Weights of a small image diffusion model.
Training: adamw at rate 0.0037, 9800 steps.
Data: 203450 training examples, 6.2 epochs.
Rows from block 10, named by matrix and row number. Each number is 128 + 32 x the weight over its row's rms, rounded and kept within 0 to 255. All counts start at 0. Numbers have three digits each.
# convs0: first 3x3 conv (model.decb.0.0.convs.0.weight, 128x256x3x3), inputs 160-179, a 3x3 kernel for each
convs0.91:109151164098112137126082151125146120140120117137075119156130118084152061168082110117173102217094132177174129161139083183069100113098123146100131099138144171183124160144109142127155113085175133096090152117136092095105135097078125127159155105129153186150132175136160121160142159113115089067124137110112116167118126111095156082128129185127155159088162153184130145128093114102122040143086068165121128167098163110086123117192147178155106201139120127165145161166090161101159098142130124108143110085087113136065133150192194142116129138135099185062
convs0.92:120148135153122112123110173132132145152131104117141162057092086137099110121093127076114165140081133142120128147165115097100153074146124106068106194145228151147183127101157129168167157150091129148154180085154083139081176063154140092152156082157085109112145136199186122120083153107156151166138101076172073117065090151092099137086150156154121119072153112106135135151136158135121170140105164138091120156163108138159106134127170127169153121162136137168105160121097118115121187129111132154100141181156098106093103168069074084101189106130162105161
convs0.93:125117155128118158124153118144074062121073121124172125145113086124084051088174164090093134122090104184133097161111103125106128139129108094159151158192129130154138122135143082080103090128100157125148187156100121139166108088078111113108093139119169105093087119067112122158104095151176105131125149118150131131155162080131102144090138170091144120108113130074130143188124072158206107096129143114118135117110119108143111138086164115114145108123114130081153139097145148196060121111117110155041134131109155127126112099157108131141104144121158103147
convs0.94:131074169175104139129153096186118113123161133112095115066139153116136134109130121125077121125129130098128121090159108119155135144141088124100141098075145127116110121139100146168128160156148081094091156144100096105098106120157127132111152249109101130163128137144157037103105120132068089079155121129139151070121121098136124164143128168134141137117131117163106100165147164073024118049113109138101150132124167135156114111181166135131108132103123140159122082102134180109134171184117149196122116154154130159140093117151142162093113107175108159156
convs0.95:111123135122140137130130129141155130122130116134130141144140139144149118123130128145134127130143134149135116154140132129145128136140123127123144133125132136143140130132141139117129122140123140144139127146127142132137147127133139135130136141134116112139129109146116156132143155149130138146112138121131140111127132134117139127133117128125128099129129120125140127123136120131126121141173147129130126129105136121106128141110117124118120143122134131132116129134134131124145113142124122122125142117146142147125139126127112115118122098098122131130
convs0.96:114155121117121119158130131134116103073202129179100116145142090119153117162130157145102177086109176125143156113106173081098165129123146161128179107106113080125147122118117126087123121096121134142183130083093109114125138142126127109098100144142149169131155122145111129072129161130146162152168138142152100208116113115145092104137112148059140134120129104109152170107162165133103140129118148148133032204102101189131097119095140149130097091121122105145122155144126116118085175145156147141139120169104180123102166130118118144114091120123190108138
convs0.97:108115106115116163139112080141121062126119108140113159101149117136178109114137123091135142140127164108159124131111103086144125101131167083161160166125112147063116126171100114159120093175100122142171104081076097102126134081138162094123142131129131167158081112151131102136132104110113089169124102155091100084093125109174101104139191147136147140127135136225134156089130117074110134072142128132133095168143098105119139155105115175119129137109092079138098215136111085140107126149124108113093111157106109142121122134062186116125216144137121138168
convs0.98:126136117142113152119127147114153135137130122111144105109140144122158152108121145137148138137128120165130151094120121108140178126118101151094125161151136132146097119141088103095123147118145149147144154123107156147141120149124134142158148116126128128090106144109118119141157148111125133148148158169137156108116126129116115133110136124125153108121130131110143109141141129168125146140126125139133104141137120084124128135139116113099129114120112165142109140128140110126131131104125151116128143143138125139170134127122105123142146141118114114105
convs0.99:067155146151124157129136132132137103132099094155085143105166124181100152151141110177140139172178123097145106202160113058150096155168094143147139030085170155152148089110121124020148115132087129093166105117184087111164118064079110165113118133079150087117101084136112134196152150137118141088151106156121178137168106151111113129090131172148143152110115117123104117162102107125171117134143171130140129147074163131160042162108131079153179141096132137076098041110092119088135074148126150117120109123128137129107099184126116159163140121117138167136
convs0.100:159082101097098215098095103122165107139165104084143104156127110098124058136117157095165173139101164159141128134079157072100129104107117147062087185034130115139141145100150122103107147129123112124117161120055147151124074144152107107146121142169088176123144130135085118120187148082130088098073161116081144123087081087101160153104128148148100156166073107097170153142156110139131148092115163129204169121130070127132118136102113135144132117127164116137125115166162130073118186085156158143137085123101167156111152166132113154162077100105072125141
convs0.101:168108161153150097175120148168150121100126186146164152102099091149133104174187136096120124155146178201167035134098157113169131095135108129107120162108109039158183105119143125098100128146128160103122156146113130105096156163144174132092185136162103210125141086178053168152163129164199100124151193168184187086140137180147085124165083103144058101074104133098145129148111142136071123167125122129091091093148103161117171113138103089104108119064124110174129150132118159140157110149115175041100097151139123078175085136159116140080103123095146151144
convs0.102:141152161111156118120110177108124102086137140172126117117106114125107096095160150090091123120094153154150029116117071124143137067124087079090124159184111169102090101117114157117150147117165141166081128126160175122169177052132104096107127118131110141134065118104115112133126088109159129112167137121180114131111150104122155096157141132106098078091068125146122095159206149113168158113086147103158091096142125128170086092137096095129093076114048134116153102199101117113139159090121106086135128100132153127144105087152137132104131100078125132146
convs0.103:116185100119185078125141146098158159164145129135123108110122122164085114183133111083107096138132121132086174140179162139103151082120157148130148122101124094135093137119152119137140073114149143150133135105117184131122139103163151168156111159102153159189166144125071082129158136148090114150154110136129125123116108171120114101136132074086098095077126120093136087111137114132112139100140101086143066182130118100144150069145064115171130107100153134164084070137095094091118173148172093150140071048128103141107154103111108130031154161165141132137
convs0.104:189151094124144131132098097183123162153195131129095090134116154136097119128093153183066106155138086120100150110108105160068148100149113142098167170157124174124112169135147106149118166128100174132081104130082078176100114123177128155161169156126170122164133118129164147144116098106147163102122152099142116180138154137117119174162119097133083120173123114131139141056102140077132154156104124117108100071173128198153116066065119130092078135110156133130142166155205174153178129094093170121115158100136129142099129128097104117120184120088151150127
convs0.105:165104124130092098146098132163091151112104119142137103119127119118153105092126157161157124099150139106146118146137130142135145140091142118153123066110109139146105139131162114149182142131195118102098091108160093098101121144047140121096115096122143163139125087140148149115104108138125147077079115053096175144071102095136116175154164192103121148094156111093122128124129098132111141107102151164101097124171105131158120171128158143170116138125141136089140114113099123160174128122120141139143154129178184097139145128147163137103135136139112122176
convs0.106:108147099151103182155088143116148116091161124142133139147141120101168142124131145140098124126053106120078196133165201116146158130125132124116098126179103150116167164080159161151126103119188091055114153157164038109135149108074151123157185120139138093086145145085136117140113174150149096106176114134112109099142137179166132073049091142106092101104092081088103123106085079163138160094148152171099115111122136121099130126128102141140121156073146163175136175070086154116144109173163145136185027101090105157153096167147147091111163127162167155147
convs0.107:137097133118146137116132122123108114118135134149140113145162132137126150136143135132137135149135127145130140120138089145121132121136143125129153141149121127143155117133136128112111140103094152146147135128128127142143137137129136125155135132115132140109111132120129115102148144162136146125131157157117120134122121116135120121104102125092112106118116100156135116116122140129135144134136119133131106118150137117120132129127100106101117150140139135121122148147165128133127125133128126124114142130132131123112123149151142134108109112135116134124
convs0.108:129089108073177134128128209128150105129055109112104148052136131121103075153182105144130147093184165151136152128106121112141177165093162117046105118152117148133114076097130159197198140159136124124197130118133130100151079108098120132147178085112132111128085068170161204105159041140094099095072146110156175044101133115122116187134092166149100152135163136086108134128090102127129104148133102110138129140079112159092169155102146113123179155128130150153124111112122136119131096190177172138122126132164149159123116138149126111148157103064103110107
convs0.109:187114103147088137132111114148125130108120167089143136142079065137109110139109115115104112156093125118103147160164126179081138100156186109143168134096124089109153145084163106169087082167137114156141162081134066108142090135084125132116153153168105111111164118143134126179068117148128126113142142074191090138163108160113115113078097155124125120102135128091116149164133168111117082081080144120049143086163105154112109138120085106167137150131129086131094139109111089173083120087121171067142142076107141133146138140129136131143093125172177075096
convs0.110:108109150124124138129143124096148136130171163148138114157126133147150142096126112121136132149133131122138153126126141087100152148114155109131113154117119155112119119133129130131109126103113125134118138142136129140117120182122156111106095117121150130116096141128117136142168151140135118126135118156098085159097108154120135113143159158120116129133104118092150167119118087112171122132142124139146140160135150137090116120129094157116130107124112077113102111135150129129129114104115139110124136122126141141144141132111134093163103098137136120130
convs0.111:133124099162116141119099135099148122156142064085087125125123123184051145123201095107172126134109188143068130094117170129099153105116142136104083130147133111134179139163140162078137086115125136164086151122100154107131149087174187113095112132113114107128212195151129135077132164154071115153134141106155138123184187078140157124216069099168104129145101139151134093070117133158114133165093151093139092143103151153133201094131111135097171104166201065178140117113112150165106216107125112209095121074129172104169094102164113093159114136103153155151
convs0.112:083151084156132110125142119128064131111145112098159083134097125084134181114153126127180117138161133082140128071099145082091111079204177149110112157173144092153106151151120142151104125125098134104135108128095141121165155143100133082113137173086088188105129064106146178184096161158115147105151124110116112097120147148135133159175100113091150126158155127144096105152111094149159119089131138090141138135145097143132144053156110188113049171135136164079125098110135059117139136074163114099133150107096124121199176104174130131171113174129084128089
convs0.113:083166085169126137170185095137164087144154117163083153109158164132143126104146085073105163102126154119171105100142188097119113115115161160142153166155082145159153125141089143101111138127137127114124185169063138113119132106106109082151106174116179164140103076098133146095123133115164129117181153145093179141116109107091113156169087147072144143143167157099161118151177123095146081117109198124128194125171112142110111110108162179129115131114108105164172148092108139109131140145108152089088201111082140133144190118088154138119147189131138129098
convs0.114:158160137156119125120072103127068157065105111077183132174144138106129150120105135134145130136103104157164122145090081128148153146105134134076150127089168146186138128132105115056076130066119147150141141117096109153124190165113073100163141133097154076095082163159155103114140131154113139143169197140161108102098139148156136146115082110137179133136130155215097172145120146106145131118108157060144057173154131122098122213122112134104068108118161104134137133140119082115173163141152137122110100147125092138076134110135137169115161176038084137097
convs0.115:138110150129152149115128163112085109131103151126120104122144172161087112112137113106121200134085156093123102121090137122175087121115139155120091169110139117169144125056119053154099133054108128156078141167132149095162099181161089098090101189169124120102098136110128046074134194109089168145173154159129094126144133102083130141072130132109122145074097141106120131131164120095137125116171133070145165066115144131138130152109137148128101142145143130097195152171116119113141163142153148138096122073116133097145151105099126095113176141077118148093
convs0.116:110137137125114079134108113131149098157217132150121172138117098116141127134134131124124214125152133122084106198070112149132126113098108121119153085099115099130106134163113174117096103198113112100119133068145133114156118160092114107116108081165198102125153127143113188169116139112130111130182058111118135190086105146102103164093162182111112109127114130112163128135159136086094091102133147099107159125168128168179131159133126128209133150134142122096165144133155129083125166134107133164190147075114116158102128132110156104142164134160167125144
convs0.117:113162172145126144138060139102100127199131150133117148116109105140054052129105151153102126112154145170105143158180131121148164130126160092131194124131099141147143138176112112108133135102130130187139085127121141101103167168112110174110136079127127176144124111141211082127118130105100213099071093109099152154137109109135173141106120174047154173110168102096145072174151129131195138118140168124156097133089142146095129138132152166163195113148140155142163127114168102120141093143136111131076078099162082108120104056198135124175119146160149134220
convs0.118:067163106159119145169201107106094144142157098172102189132123153132150104099112154113097150105143148142158112126131107101125129075110178121110074104166174077143150089142156114104110060048154132108094095154129135133143123168104099158120126067071088107114127080122127096087100188145118172106126125147197135119166112104140147120118107114070073130062115081116126173134107091164127160181133138146155137193114164168099146109151116117147149151091117098125166100173107115083162093154077092136116117113162138098195122160068178079106108145153136099117
convs0.119:156170101099087088170133128096181120108149100149103141123046109137095160125132156093090128106100050131096069089110129151146154100159128156097111135118073157136098116126145148146091126127073091149133099132148102129125113101081155155078188106152130131106116139113142111082116156124125195129186154188123159143155102097141157142156146134144155091121117156137129168090148124114105150068115104088101055084182123085123162143143168141146077142103132131128163095157077054163139083158167136057138131126120123118112128180112106141118181129074114129127
convs0.120:119107084181094142102119202108097145110137088141182136070088068084094119129091158129116135113117125078180100083152127183127106117118127158169107130095103103082096129161173177182115169171148148148172144142141142137091120129102147065087100112156188121155085143105156167111121072143128066102102123103152163101084185155164083054115145120156128182157128103204119142115090183130100119127115113106155189172144163154089155147167152141168148149131134092139122160139166102113124154134182110139127155156131132101055051135172164126095119137129145171145
convs0.121:065174113131132140180122190129143157149105128133184117112057142116120091112148062157114139108105150150135105168149102132171114130103135084114130091073142112126139163094139149116175132118126166127121090166160141150169127118128130071120097145175058167134129126171085166103181081128115094113091192149076099122153156142107130142130111165141113095138143125125114134115057138140135168096151062149055081130138095092212097173085085156077164120100127180087138155103150168162167156095136105096149152091092122138115156135060138099112120122142118163087
convs0.122:125134120120120124118142139139155132135138116137145119131160140125144150125145132109152136111161137110142107126148119129137118131144118138130138135134126146137125137143121135099117132152128117147149123144119147164128132157108136125127134137139123128149118137145113126139129149112126143130141130130138128138152137147111120130123129141138117128162142116124131129151143122161132115126121140123147140139121104126116135146118110122110157130110138144131116116150116144141139120146135119150107139136130109113145134132102114148134132137129131121118
convs0.123:113103089124143085066155106102137096110161127121169127046141138095145154143134104070110162075140112083162115096196082154106107122177082111096139123139174089114078094138103122124134180103103146140082202104080115111114093079119122132131175140112092142136150127101159145110112096143128167148114079129156124098131154101147144148125136080130127132131077108137179148130046137132138120118141122080137187143095140160103209126141094136139132066096163155081140144105123080128122092091119091144107088126169171151098168154151167115139102078108116075071
convs0.124:143182105094087125108168196131138124084155171120150165118123120208114120106106097113107126138155096156176151113101120143149107146134139161133064104128142125178077115110131108173123143097073151074165118137109129131158094111094075137104177164158093150085107139124167229103099082110103136106125225166137143156097158142150151181091152123100104134110123185128139080193066105116148109133121143088144164131090111090134150105111123115095138068146144096084159130127103118159103063137105085178074131101111129116130142128139076142136162168105129160156
convs0.125:150056105091109129120103122150096153127090143089132125164138132136136127109110114107164089111183078086103122098131135099154129088124129146117143110140100136125105132099147108110141106178097179129120089120144109127176141187124082102122128107081109097120142122113166134140142185152092120111140158089155091152147119150163102126077116156149106139149109180086171145073167124112128095138133140083072134129124143166136101137115160158081158130115090090087130167163110078151140092142164117122091128129145142124154114127130189117150152171142110104158
convs0.126:154064186123185129131087144136118167167123055180102140126122140122082096079174100117134126119113103133085187097060137127128112136075074113080122198149132132141140132066151138146120140099157141092134092147188114070118151120173120109117126101111116110128098118127117105128166101155175147148139181122142113142059116096094133091094086056117116102149160117138132094183141122092130103202103119161185154158140127160155109172083145105121122094131125123132133126190201097132108144133136095147090197108131178138114120130178082110129092161103155161136