Rows from block 14, named by matrix and row number. Each number is 500 + 50 x the weight over its row's rms, rounded and kept within 0 to 999. All counts start at 0. Numbers have three digits each. After the name is the row's rms in percent of the matrix's.
# convs0: first 3x3 conv (model.decb.1.0.convs.0.weight, 64x128x3x3), inputs 70-79, a 3x3 kernel for each
convs0.0 093:428464452511497507419466455442510499444478355500518463546505515537552472410537480434486484484317463553505448386438446578547608459317440545449469543341542493385446448505467408413532522469543560528550484492544464452456491447505491486564526483545510514471521559464506559514
convs0.1 095:520508482534502446526535496483497501470494552522488548519485547507495515532506524447446432385453390408498415467544561512513575548525564570544542509490499517481523492453475484455482487485509414459497505400457560621636476468413519419491477498472458493496468514523451465512
convs0.2 093:533421471405484447506530504518551518461547542472550438514419467491484422582373538478595417611492462514473495497596511390478509450541489452513440495549490485504493541528474494454518475540481475477368340364596482406490468558466536609528545587543540585536491538520519476479
convs0.3 084:481385470521601533503460511484538496446346540476535469464499444437322546422461417429460469576459486502400457486656526565589491501542557509434522518484537525526497566579523545635467534542492540608511571685518545536513476470508497445469536453495529509466479402493520483472
convs0.4 095:482485524469486480474493442499595523428409558507554590487550514558494544504428490517373514562436469485480494509595414516335571508583611469488482481483508531494530520521583537496545492504488622633492484564463571547496462450579534424566474445526499485434501502466521515491
convs0.5 109:507535517471578564565508511475430482453437459525470520547496504548514456493368434486604489475431495442463535436499433570612524528631537546474467479440513522440633491511503549455526558568555351389434427474559564509445497523488395476507474517443549482524525497515598588523
convs0.6 092:511530522529552536461510537418486475499573494417503461513554521568476508540461399418406529509507543408541475598620608531407478426364485602574590579561517542516508490462457409455469474470473473451364362325544356429492454467534464565574477494570493530514502561492504468520
convs0.7 093:478573524415632531550575471441572481539386465464532470486567476434499489579476521488565478508396436548474461514514471566555534481460543494573504476593469543464515504428532564603495522525503476500462458581453398467451474476449463503434472550524523522526504402471525565484
convs0.8 098:575454533566419479452488493468544554517419582479563539513613544501266493543491536488505507632286404573427545536517519571632511555563539499493510509435508503484517503570474667465541509486520720605636540524617609509439539431518274472475417459495436446502484555482480540539
convs0.9 096:504501461573550541522510476449510514522476494455459506491486431539493469516483502651515492483516467485466446541455473577407485564643601443457458520482469462461573454477520408439473464510490676569396663409368487480426616570580547555544544581574496507504448507529480483505
convs0.10 094:525575479458533543469540464515458494457505469452424491495416467408541370484549513475478539465492492489537471483494515480449600480586518434470439412643517467419486532420490508516519541526456490534559623632559522614476524587433582477516462523502467467521491342500475569486
convs0.11 124:500374490527596512552493498524590556481490535489462492509505528473463536508468517589575595459638523578713542527526612523546553656538611470521500451492521474472514482458501487475547500520502484437403419351536526579540444517484429516506487502488528501542534539546495501554
convs0.12 096:548584543388357587564518531603533444527555423508472438483358524609573425517558483501396437517455594591482543537431498460652471555553510489544494389556529486531523474473476476347456435370496471561510366491490430569621463416534419648417489576494545484510551558503474460457
convs0.13 099:482534524537561526495583546522443486587523462491547474516556490392382538496538419522498559546426547430416490530601540525492534460546510483507495538338516482504483489513480516357490506506503513598472598436472505439563469553490532610609535533565504526496458630448548537521
convs0.14 101:525554529493487485527495517482502440464527470533566530473439452566506419566551542382422454389442454409431430441231400474332448455370449509517516430394437525488528554569558484457543527548536256318346317295256442494439520469463516487495478484496479452492458453479474470499
convs0.15 093:553568563562395483510555484506472475530565529492517542510478486442317497540532443537509508520594538544586513528479459460431539430497506491517530448554621447484545560500457497581476488480457502449458350438524414496357475532537513570522499547523520579511459636496542530510
convs0.16 095:552508420551562502516481474498572495456623538496529505379535555456353531548544507528525597638356572641455456625528505477450506557590576542475549506428554518564519458499482524501575464565545528529575483242429462400486515537624541457616442424466549509468534509526550530539
convs0.17 099:564436532581517592529481536502527509533416528495440505545506492423599561501314459524529559509623451581380528596415508533422483487509559483473529528564529515519504520511496453484534484539476590485424548699335469571472469494493535549439450422483492496474507617543505429502
convs0.18 098:459564468410478560467496494477442488520509430500506527514525503591608516468545456425588485473576594496503562513497502544464531554510490455426519435548501525537488503534496516521510512447450554512517558609467520447552486552537491428529491508505529490474565516488513506485
convs0.19 093:467606524588539539493532462611526508512545449523576518484530486481413461495537529422527503571641557553549515636583542484522495564393455474488540493521518450506499442548479601582506459447469530442599473629542456390431525422536590529518527469453546485514471444489510565509
convs0.20 090:565557546419627563560516542451507508416423416503394502574524526436573450503551446488611559452477582467563515540645465418392326608693567459491519516524519486475514536515496534563572508425476501433458443568375441431575515485500479447548564611497527451506495579464468513495
convs0.21 094:346465496572445397472461431603543533501464546518553462514580533570454666481507475469646488527529566538412541562398465463364475548506530532534577569531506540573475508579538486606472504575542532526521673447537607647572569451488562475523483427492471598519457411506497529473
convs0.22 096:533538516460509486453503472477475467501551613472536475459465461541532508519400539528463464421611559494548501499430469506362419492412421478518446445557479469488549490475493559514474463511460483478524532436412531543467513529489514501460502581503501472476541545536494480491
convs0.23 093:562531520515554443471485483478539497547569470501413470535449448382550424455580524550529494618546553522523500535584541534534547472396507534531557598399456536519507520494454463478454520536456585553492486525418462464447483527488566540578463453480477461474505592477438490470
convs0.24 118:458463435472510521469409532479483527391398378413379492417461492503538470406486436570508535587437566537609558504584551570789530486383573438428501462380524479427484476580500498484541487390462594587547560701610628587523505515586468503533518485480463462501469373389481394443
convs0.25 096:483572485462160489432449454575562530565640558529468510621571467578524537557526490490437521426562434436488498474434471445680533496577531486505515492835432518492524578510534411670446539510513431497563608700524553638510512455475610384492494457476495456487514617432477503497
convs0.26 081:422573513510632568444427452540523498510431475476431528376538445570591502519400430576488548665496598557504479495553469495604485411401507537543524604528528493512502463530497529575551480451557589514590630680609590578536467457504551354506528497511518483506513451451451424420
convs0.27 087:551444518464417475466459469506475448576483526527576509455386483570459464608536590371571635461423628417543553596383561496364548438386489517406469556557506508509448560591521554474522503468530496362542659471602522445609484508548503598541577557503439555463527515544499489522
convs0.28 094:551543514665527504537355525505516486421465472451458486495435527569460508500637454522440535512371511576607501506570530547541586509555494558519524523303485499539486408467481532470505488405496434491552409579559405506456548514453434517472499457469482498487471599512484428473
convs0.29 104:473547527516476549530541475497506530532587534527519525562562570485415567461523504479462439441389431490533518414363442519391459532471463479448472474507443498465492471437513453531514521529535502321462456154421493487377550573562540536484512535484518542552530499480506475528
convs0.30 111:498482497541509506467466497464465503519503593510456488535534572435605515502458526539425551652710519571465523566549567431449408475425481489579509430494476482529519480429484441454502491516585489555511583863517467429466506464530469450473496496537498467464510450540534595543
convs0.31 098:478550509503500503502519504564493421490721486490500468379402488555424450403479412469588500580485505556395534530544463521598477555536454507490499486577605533516495469569488496554530519536511558500542449316643507553458503443550482604517495548473512578491463441526509489521
convs0.32 093:476480479560469545456456523533480502433435492456428513485505468343435499368486427519545539539479579633533526480612407431191399477523486465488513456556547466565434432521482473397499496507511543545494535426378501494615517475492402607466499490487494560520547578600479404506
convs0.33 099:526499490506546558533485527507495484436496454481469513515510482452455481486500481587432544372539553530517463412529538429656479500529498475489467477599477500477474566525532509477503558515482448576519519411577488448459497403474524450490514487526497494476558491495541533600
convs0.34 098:456504527459511541516461465518544533491535519432529462530466560473529536411455499604498474583509496520412376413543447515410372486538549490495455566570468493443485478450490446486485465500485527429434410453479419564577511464596467467444404415471483476523454561492496580496
convs0.35 098:504533563543602476545528480505513541465576506505477533549523530461490412473536508531412526499645432675556555428484417483555471514627481466509489454571501525485515552478561539551573507505489542568564526382626543544603531516539523527522467514438513471581564710558527486464
convs0.36 094:446463529439488451425541513494469547489518560497467524492456536562547521492444565562500493514604534427389425598611530606477530570488502467610553453534537481542563498450512499465510479506491514445566519408574595388540522512528483454468490477421516518552479557527511527537
convs0.37 094:510609540451446423569529511514420522449494507517487496425385520410784509506502508572376411594403479598393464494387479445422432531458483491480520402540477488490539454555507545485447505535505417555476511347420508491487525418495531550485523503486487516453565547549494555492
convs0.38 097:445569470550616496457442558527446541439497541474458476473492536438605509450534576550556482527642562476595529509554555543686543497507576504477461555541503566578501492544454420511496490484470507577571532658553390408548468535556537516571550512518534581516517375421498478522
convs0.39 096:475468503539595554538554572541493466479467508481546509488510467448563452496484461492496493524469353510475463493509582464546521502509518527508540476407538523487547475523491454521523481509482492399465522631472492556413497518468479608558503460503525513525511420518519521499
convs0.40 096:531495524487419473561549465505520444529508476515523538510505495504511480495562461475398506663548522626558574486551540458453495442453431536557508498487441462505487469455431438470420489520489434486542320555388379576415560465457511399462504517487474552500491575531525538543
convs0.41 108:525537551462458500494473519538514494479465459490432503488528515533494502484530491471480536494480525493480555499637571548462526521408445475495464518587522516516541515465513512446536532472526461280525382333549456375544503506498461476453521536519533552525531524538544531535
convs0.42 160:465477497453419460516462468476486482477433424477499476433478488465523439460457511424419465366393457398409497508420476583556520498577529535490497535456529541521546476526508466515459491477469493421497485454465473375446483465508460398401456370393476477455523440441525496462
convs0.43 095:483421515493635529480491464475550503403374394521472531533485504613717571545628527533567495448479540390565536543517532503685609532594501495508472538417498467434519489506468548525483495484475550572540516609433500383467482522487450371553458496450496516471519497472499517465
convs0.44 095:508392485488593525513522531504481509492471440515477510485600540465472485418447615587471556467488518560564574506381491470647503501446461536510453455475453504453461438407481484461578485448490419508437398206569432421440473499591444477530530629577490564522580393551531452499
convs0.45 104:506499522488399481499591470463502469481478482483478535535540529434326507535341507526606501662451498502531493463403560547575465545446481473494475580608434490419501478476508435537464497511500512352561443757608498618509522556499524460480531459479545499487511608445494487522
convs0.46 093:561513482469554474510498530504534504494523397488472483527556493505499503605552484571622466456484429436558527436379409357618540542458420439492522550434607513516520555571478591575437494511429457475507412514649540553373454582516542418474508593601532533532498508530463496474
convs0.47 098:468478484500515493474454475498413443549608540497447468515542459371429511544499493517441507547598422459512446528471571257489469486641480511532519496560524464513513529516526563513525508559518455553390467364515470440495510483506493506496512545568526504496425557504523551496
convs0.48 105:478466483531423475509463464517478484544527527525499469557470548594534529601527526384401482390501448396486471498504466558666521541513492551519494518468433466462477519442479518388423498441477408499569416533613505520595509440449511577471535468456515519520533479479491508485
convs0.49 094:514502508538488496559477553532590487487544512497548530524448494512463496473443498460552489357544556532537577481617451526513520473524569466428496522413561514547536494482454474321426529452435469489615563479475552534453505494529427634504506468498525545528566586568518459517
convs0.50 087:500545504644364561459494462513549453596593534521566527479561470533496577492509545490535527568579535513458531536644569491579543580545527481554559481612456557523544534468439557704434501535514398481510527702533603629477461436479467416452457384482514372459498602494480431496
convs0.51 092:544428516439371557444536522500497503524515414498469561494478478642721516440552476553535495507660606492475535538546529528519512525505487491521474549418491548490498496359454545327484484426461509657539580568496463477505492551480496557461517538469496476507481505505488485485
convs0.52 083:502451468496511512571506545499558542579562452543523520564537527534467476436549567572570502478477397508429486457430499541661502489537484537542503525423543544536482513518528555437505491495477496408476582581628506558457502558499504611529455474470439532466527432494482421482
convs0.53 159:454439451452422442480445502475464472460416409491506492431488473476539455449474499450432460422464484460444514535481520534597570451453503516481507529519535520496521472511499441478474450433462500525501514524531527464468473493512461443447483417437502460441484424409480463482
convs0.54 133:522495542458355529534524542515460454503440445470490514410436440430524485438439434493467447448489498468447552506452511558495587549504603518473479443474468494465535467530518482453488485439447534433511557605486533431449461455484453500453450428353554482476531445441548487513
convs0.55 093:485475439504516475466434500449478487509607548481532575486473472516693516478409641549551478517657435550476447467379454432589395432511507548512475527531482534448543480507507442625526490475495521546451408493396539560490479541439560544468534562538495481526507447471511478469
convs0.56 095:454498531517477497527467526549526525506470477545511526496483492460459456482505541485518455476441515444541474446495496736494461634466486494448500450526535465473486494534535493481554468452500544606464531651507595373488544586554525549570497503510523494526499477511475464514
convs0.57 087:532485458564694558572547563470515544430515484527453481531526536493591464455600505445454622547238577495487461506574467446503581457477411474445457522509509508371495451407487480554450543536474496466465470544549523452503513537522573504527507545480489569491514466527522573522
convs0.58 099:503428515390382358498517499520590487601472653522603484537597483591329658565478512496424518426534530448510538482391486471245495501512522464497498540574497506601510550553574465715440504577553541551563612289463548661584506504483561427558485406493515483488448369533517573534
convs0.59 095:540568479553544508526530523540555508452594473492572512545583455452303532508538502469636523454524553529593553507514423528523505520477450430416473581521535504570559529462542526407498588518529516680464525311383448514462459603453554537478469439404521496517542445534516513568
convs0.60 112:514514542421293435477395475532534543598627602495608518506552533464588592565506457468468499477625421495460488495463491398429426486498507509530483545525489489632507521542565530595485482603523510502540517490503595682533493506444543520461505483526503488477472521486492602493
convs0.61 101:454531533438497480512530480502461485484452484537515521551496545493479542557494500445546515473566631533566598384304422368452438428491498484469512528515544502475498522513484526481473539531521598560532483288537347448546485571544469484473516537546506451487510506486549491508
convs0.62 085:514476499451483515512451503529540557427438566467430471504473577501541499472516595529513445542499473604627413528585558352348276410446465466497441470452471397418462503435502505435503460463515565438511474413595407468566490493548563611524629615569544531553511404515498484527
convs0.63 101:513461522547513513544493496531531489526492535454496480505440475431478511505403478527609569393595514419613581448506502396478535460557505522492497573474499505482483502433492481497502470536512415443503560301513423340506493458505465483550531477520507495517489523502488563515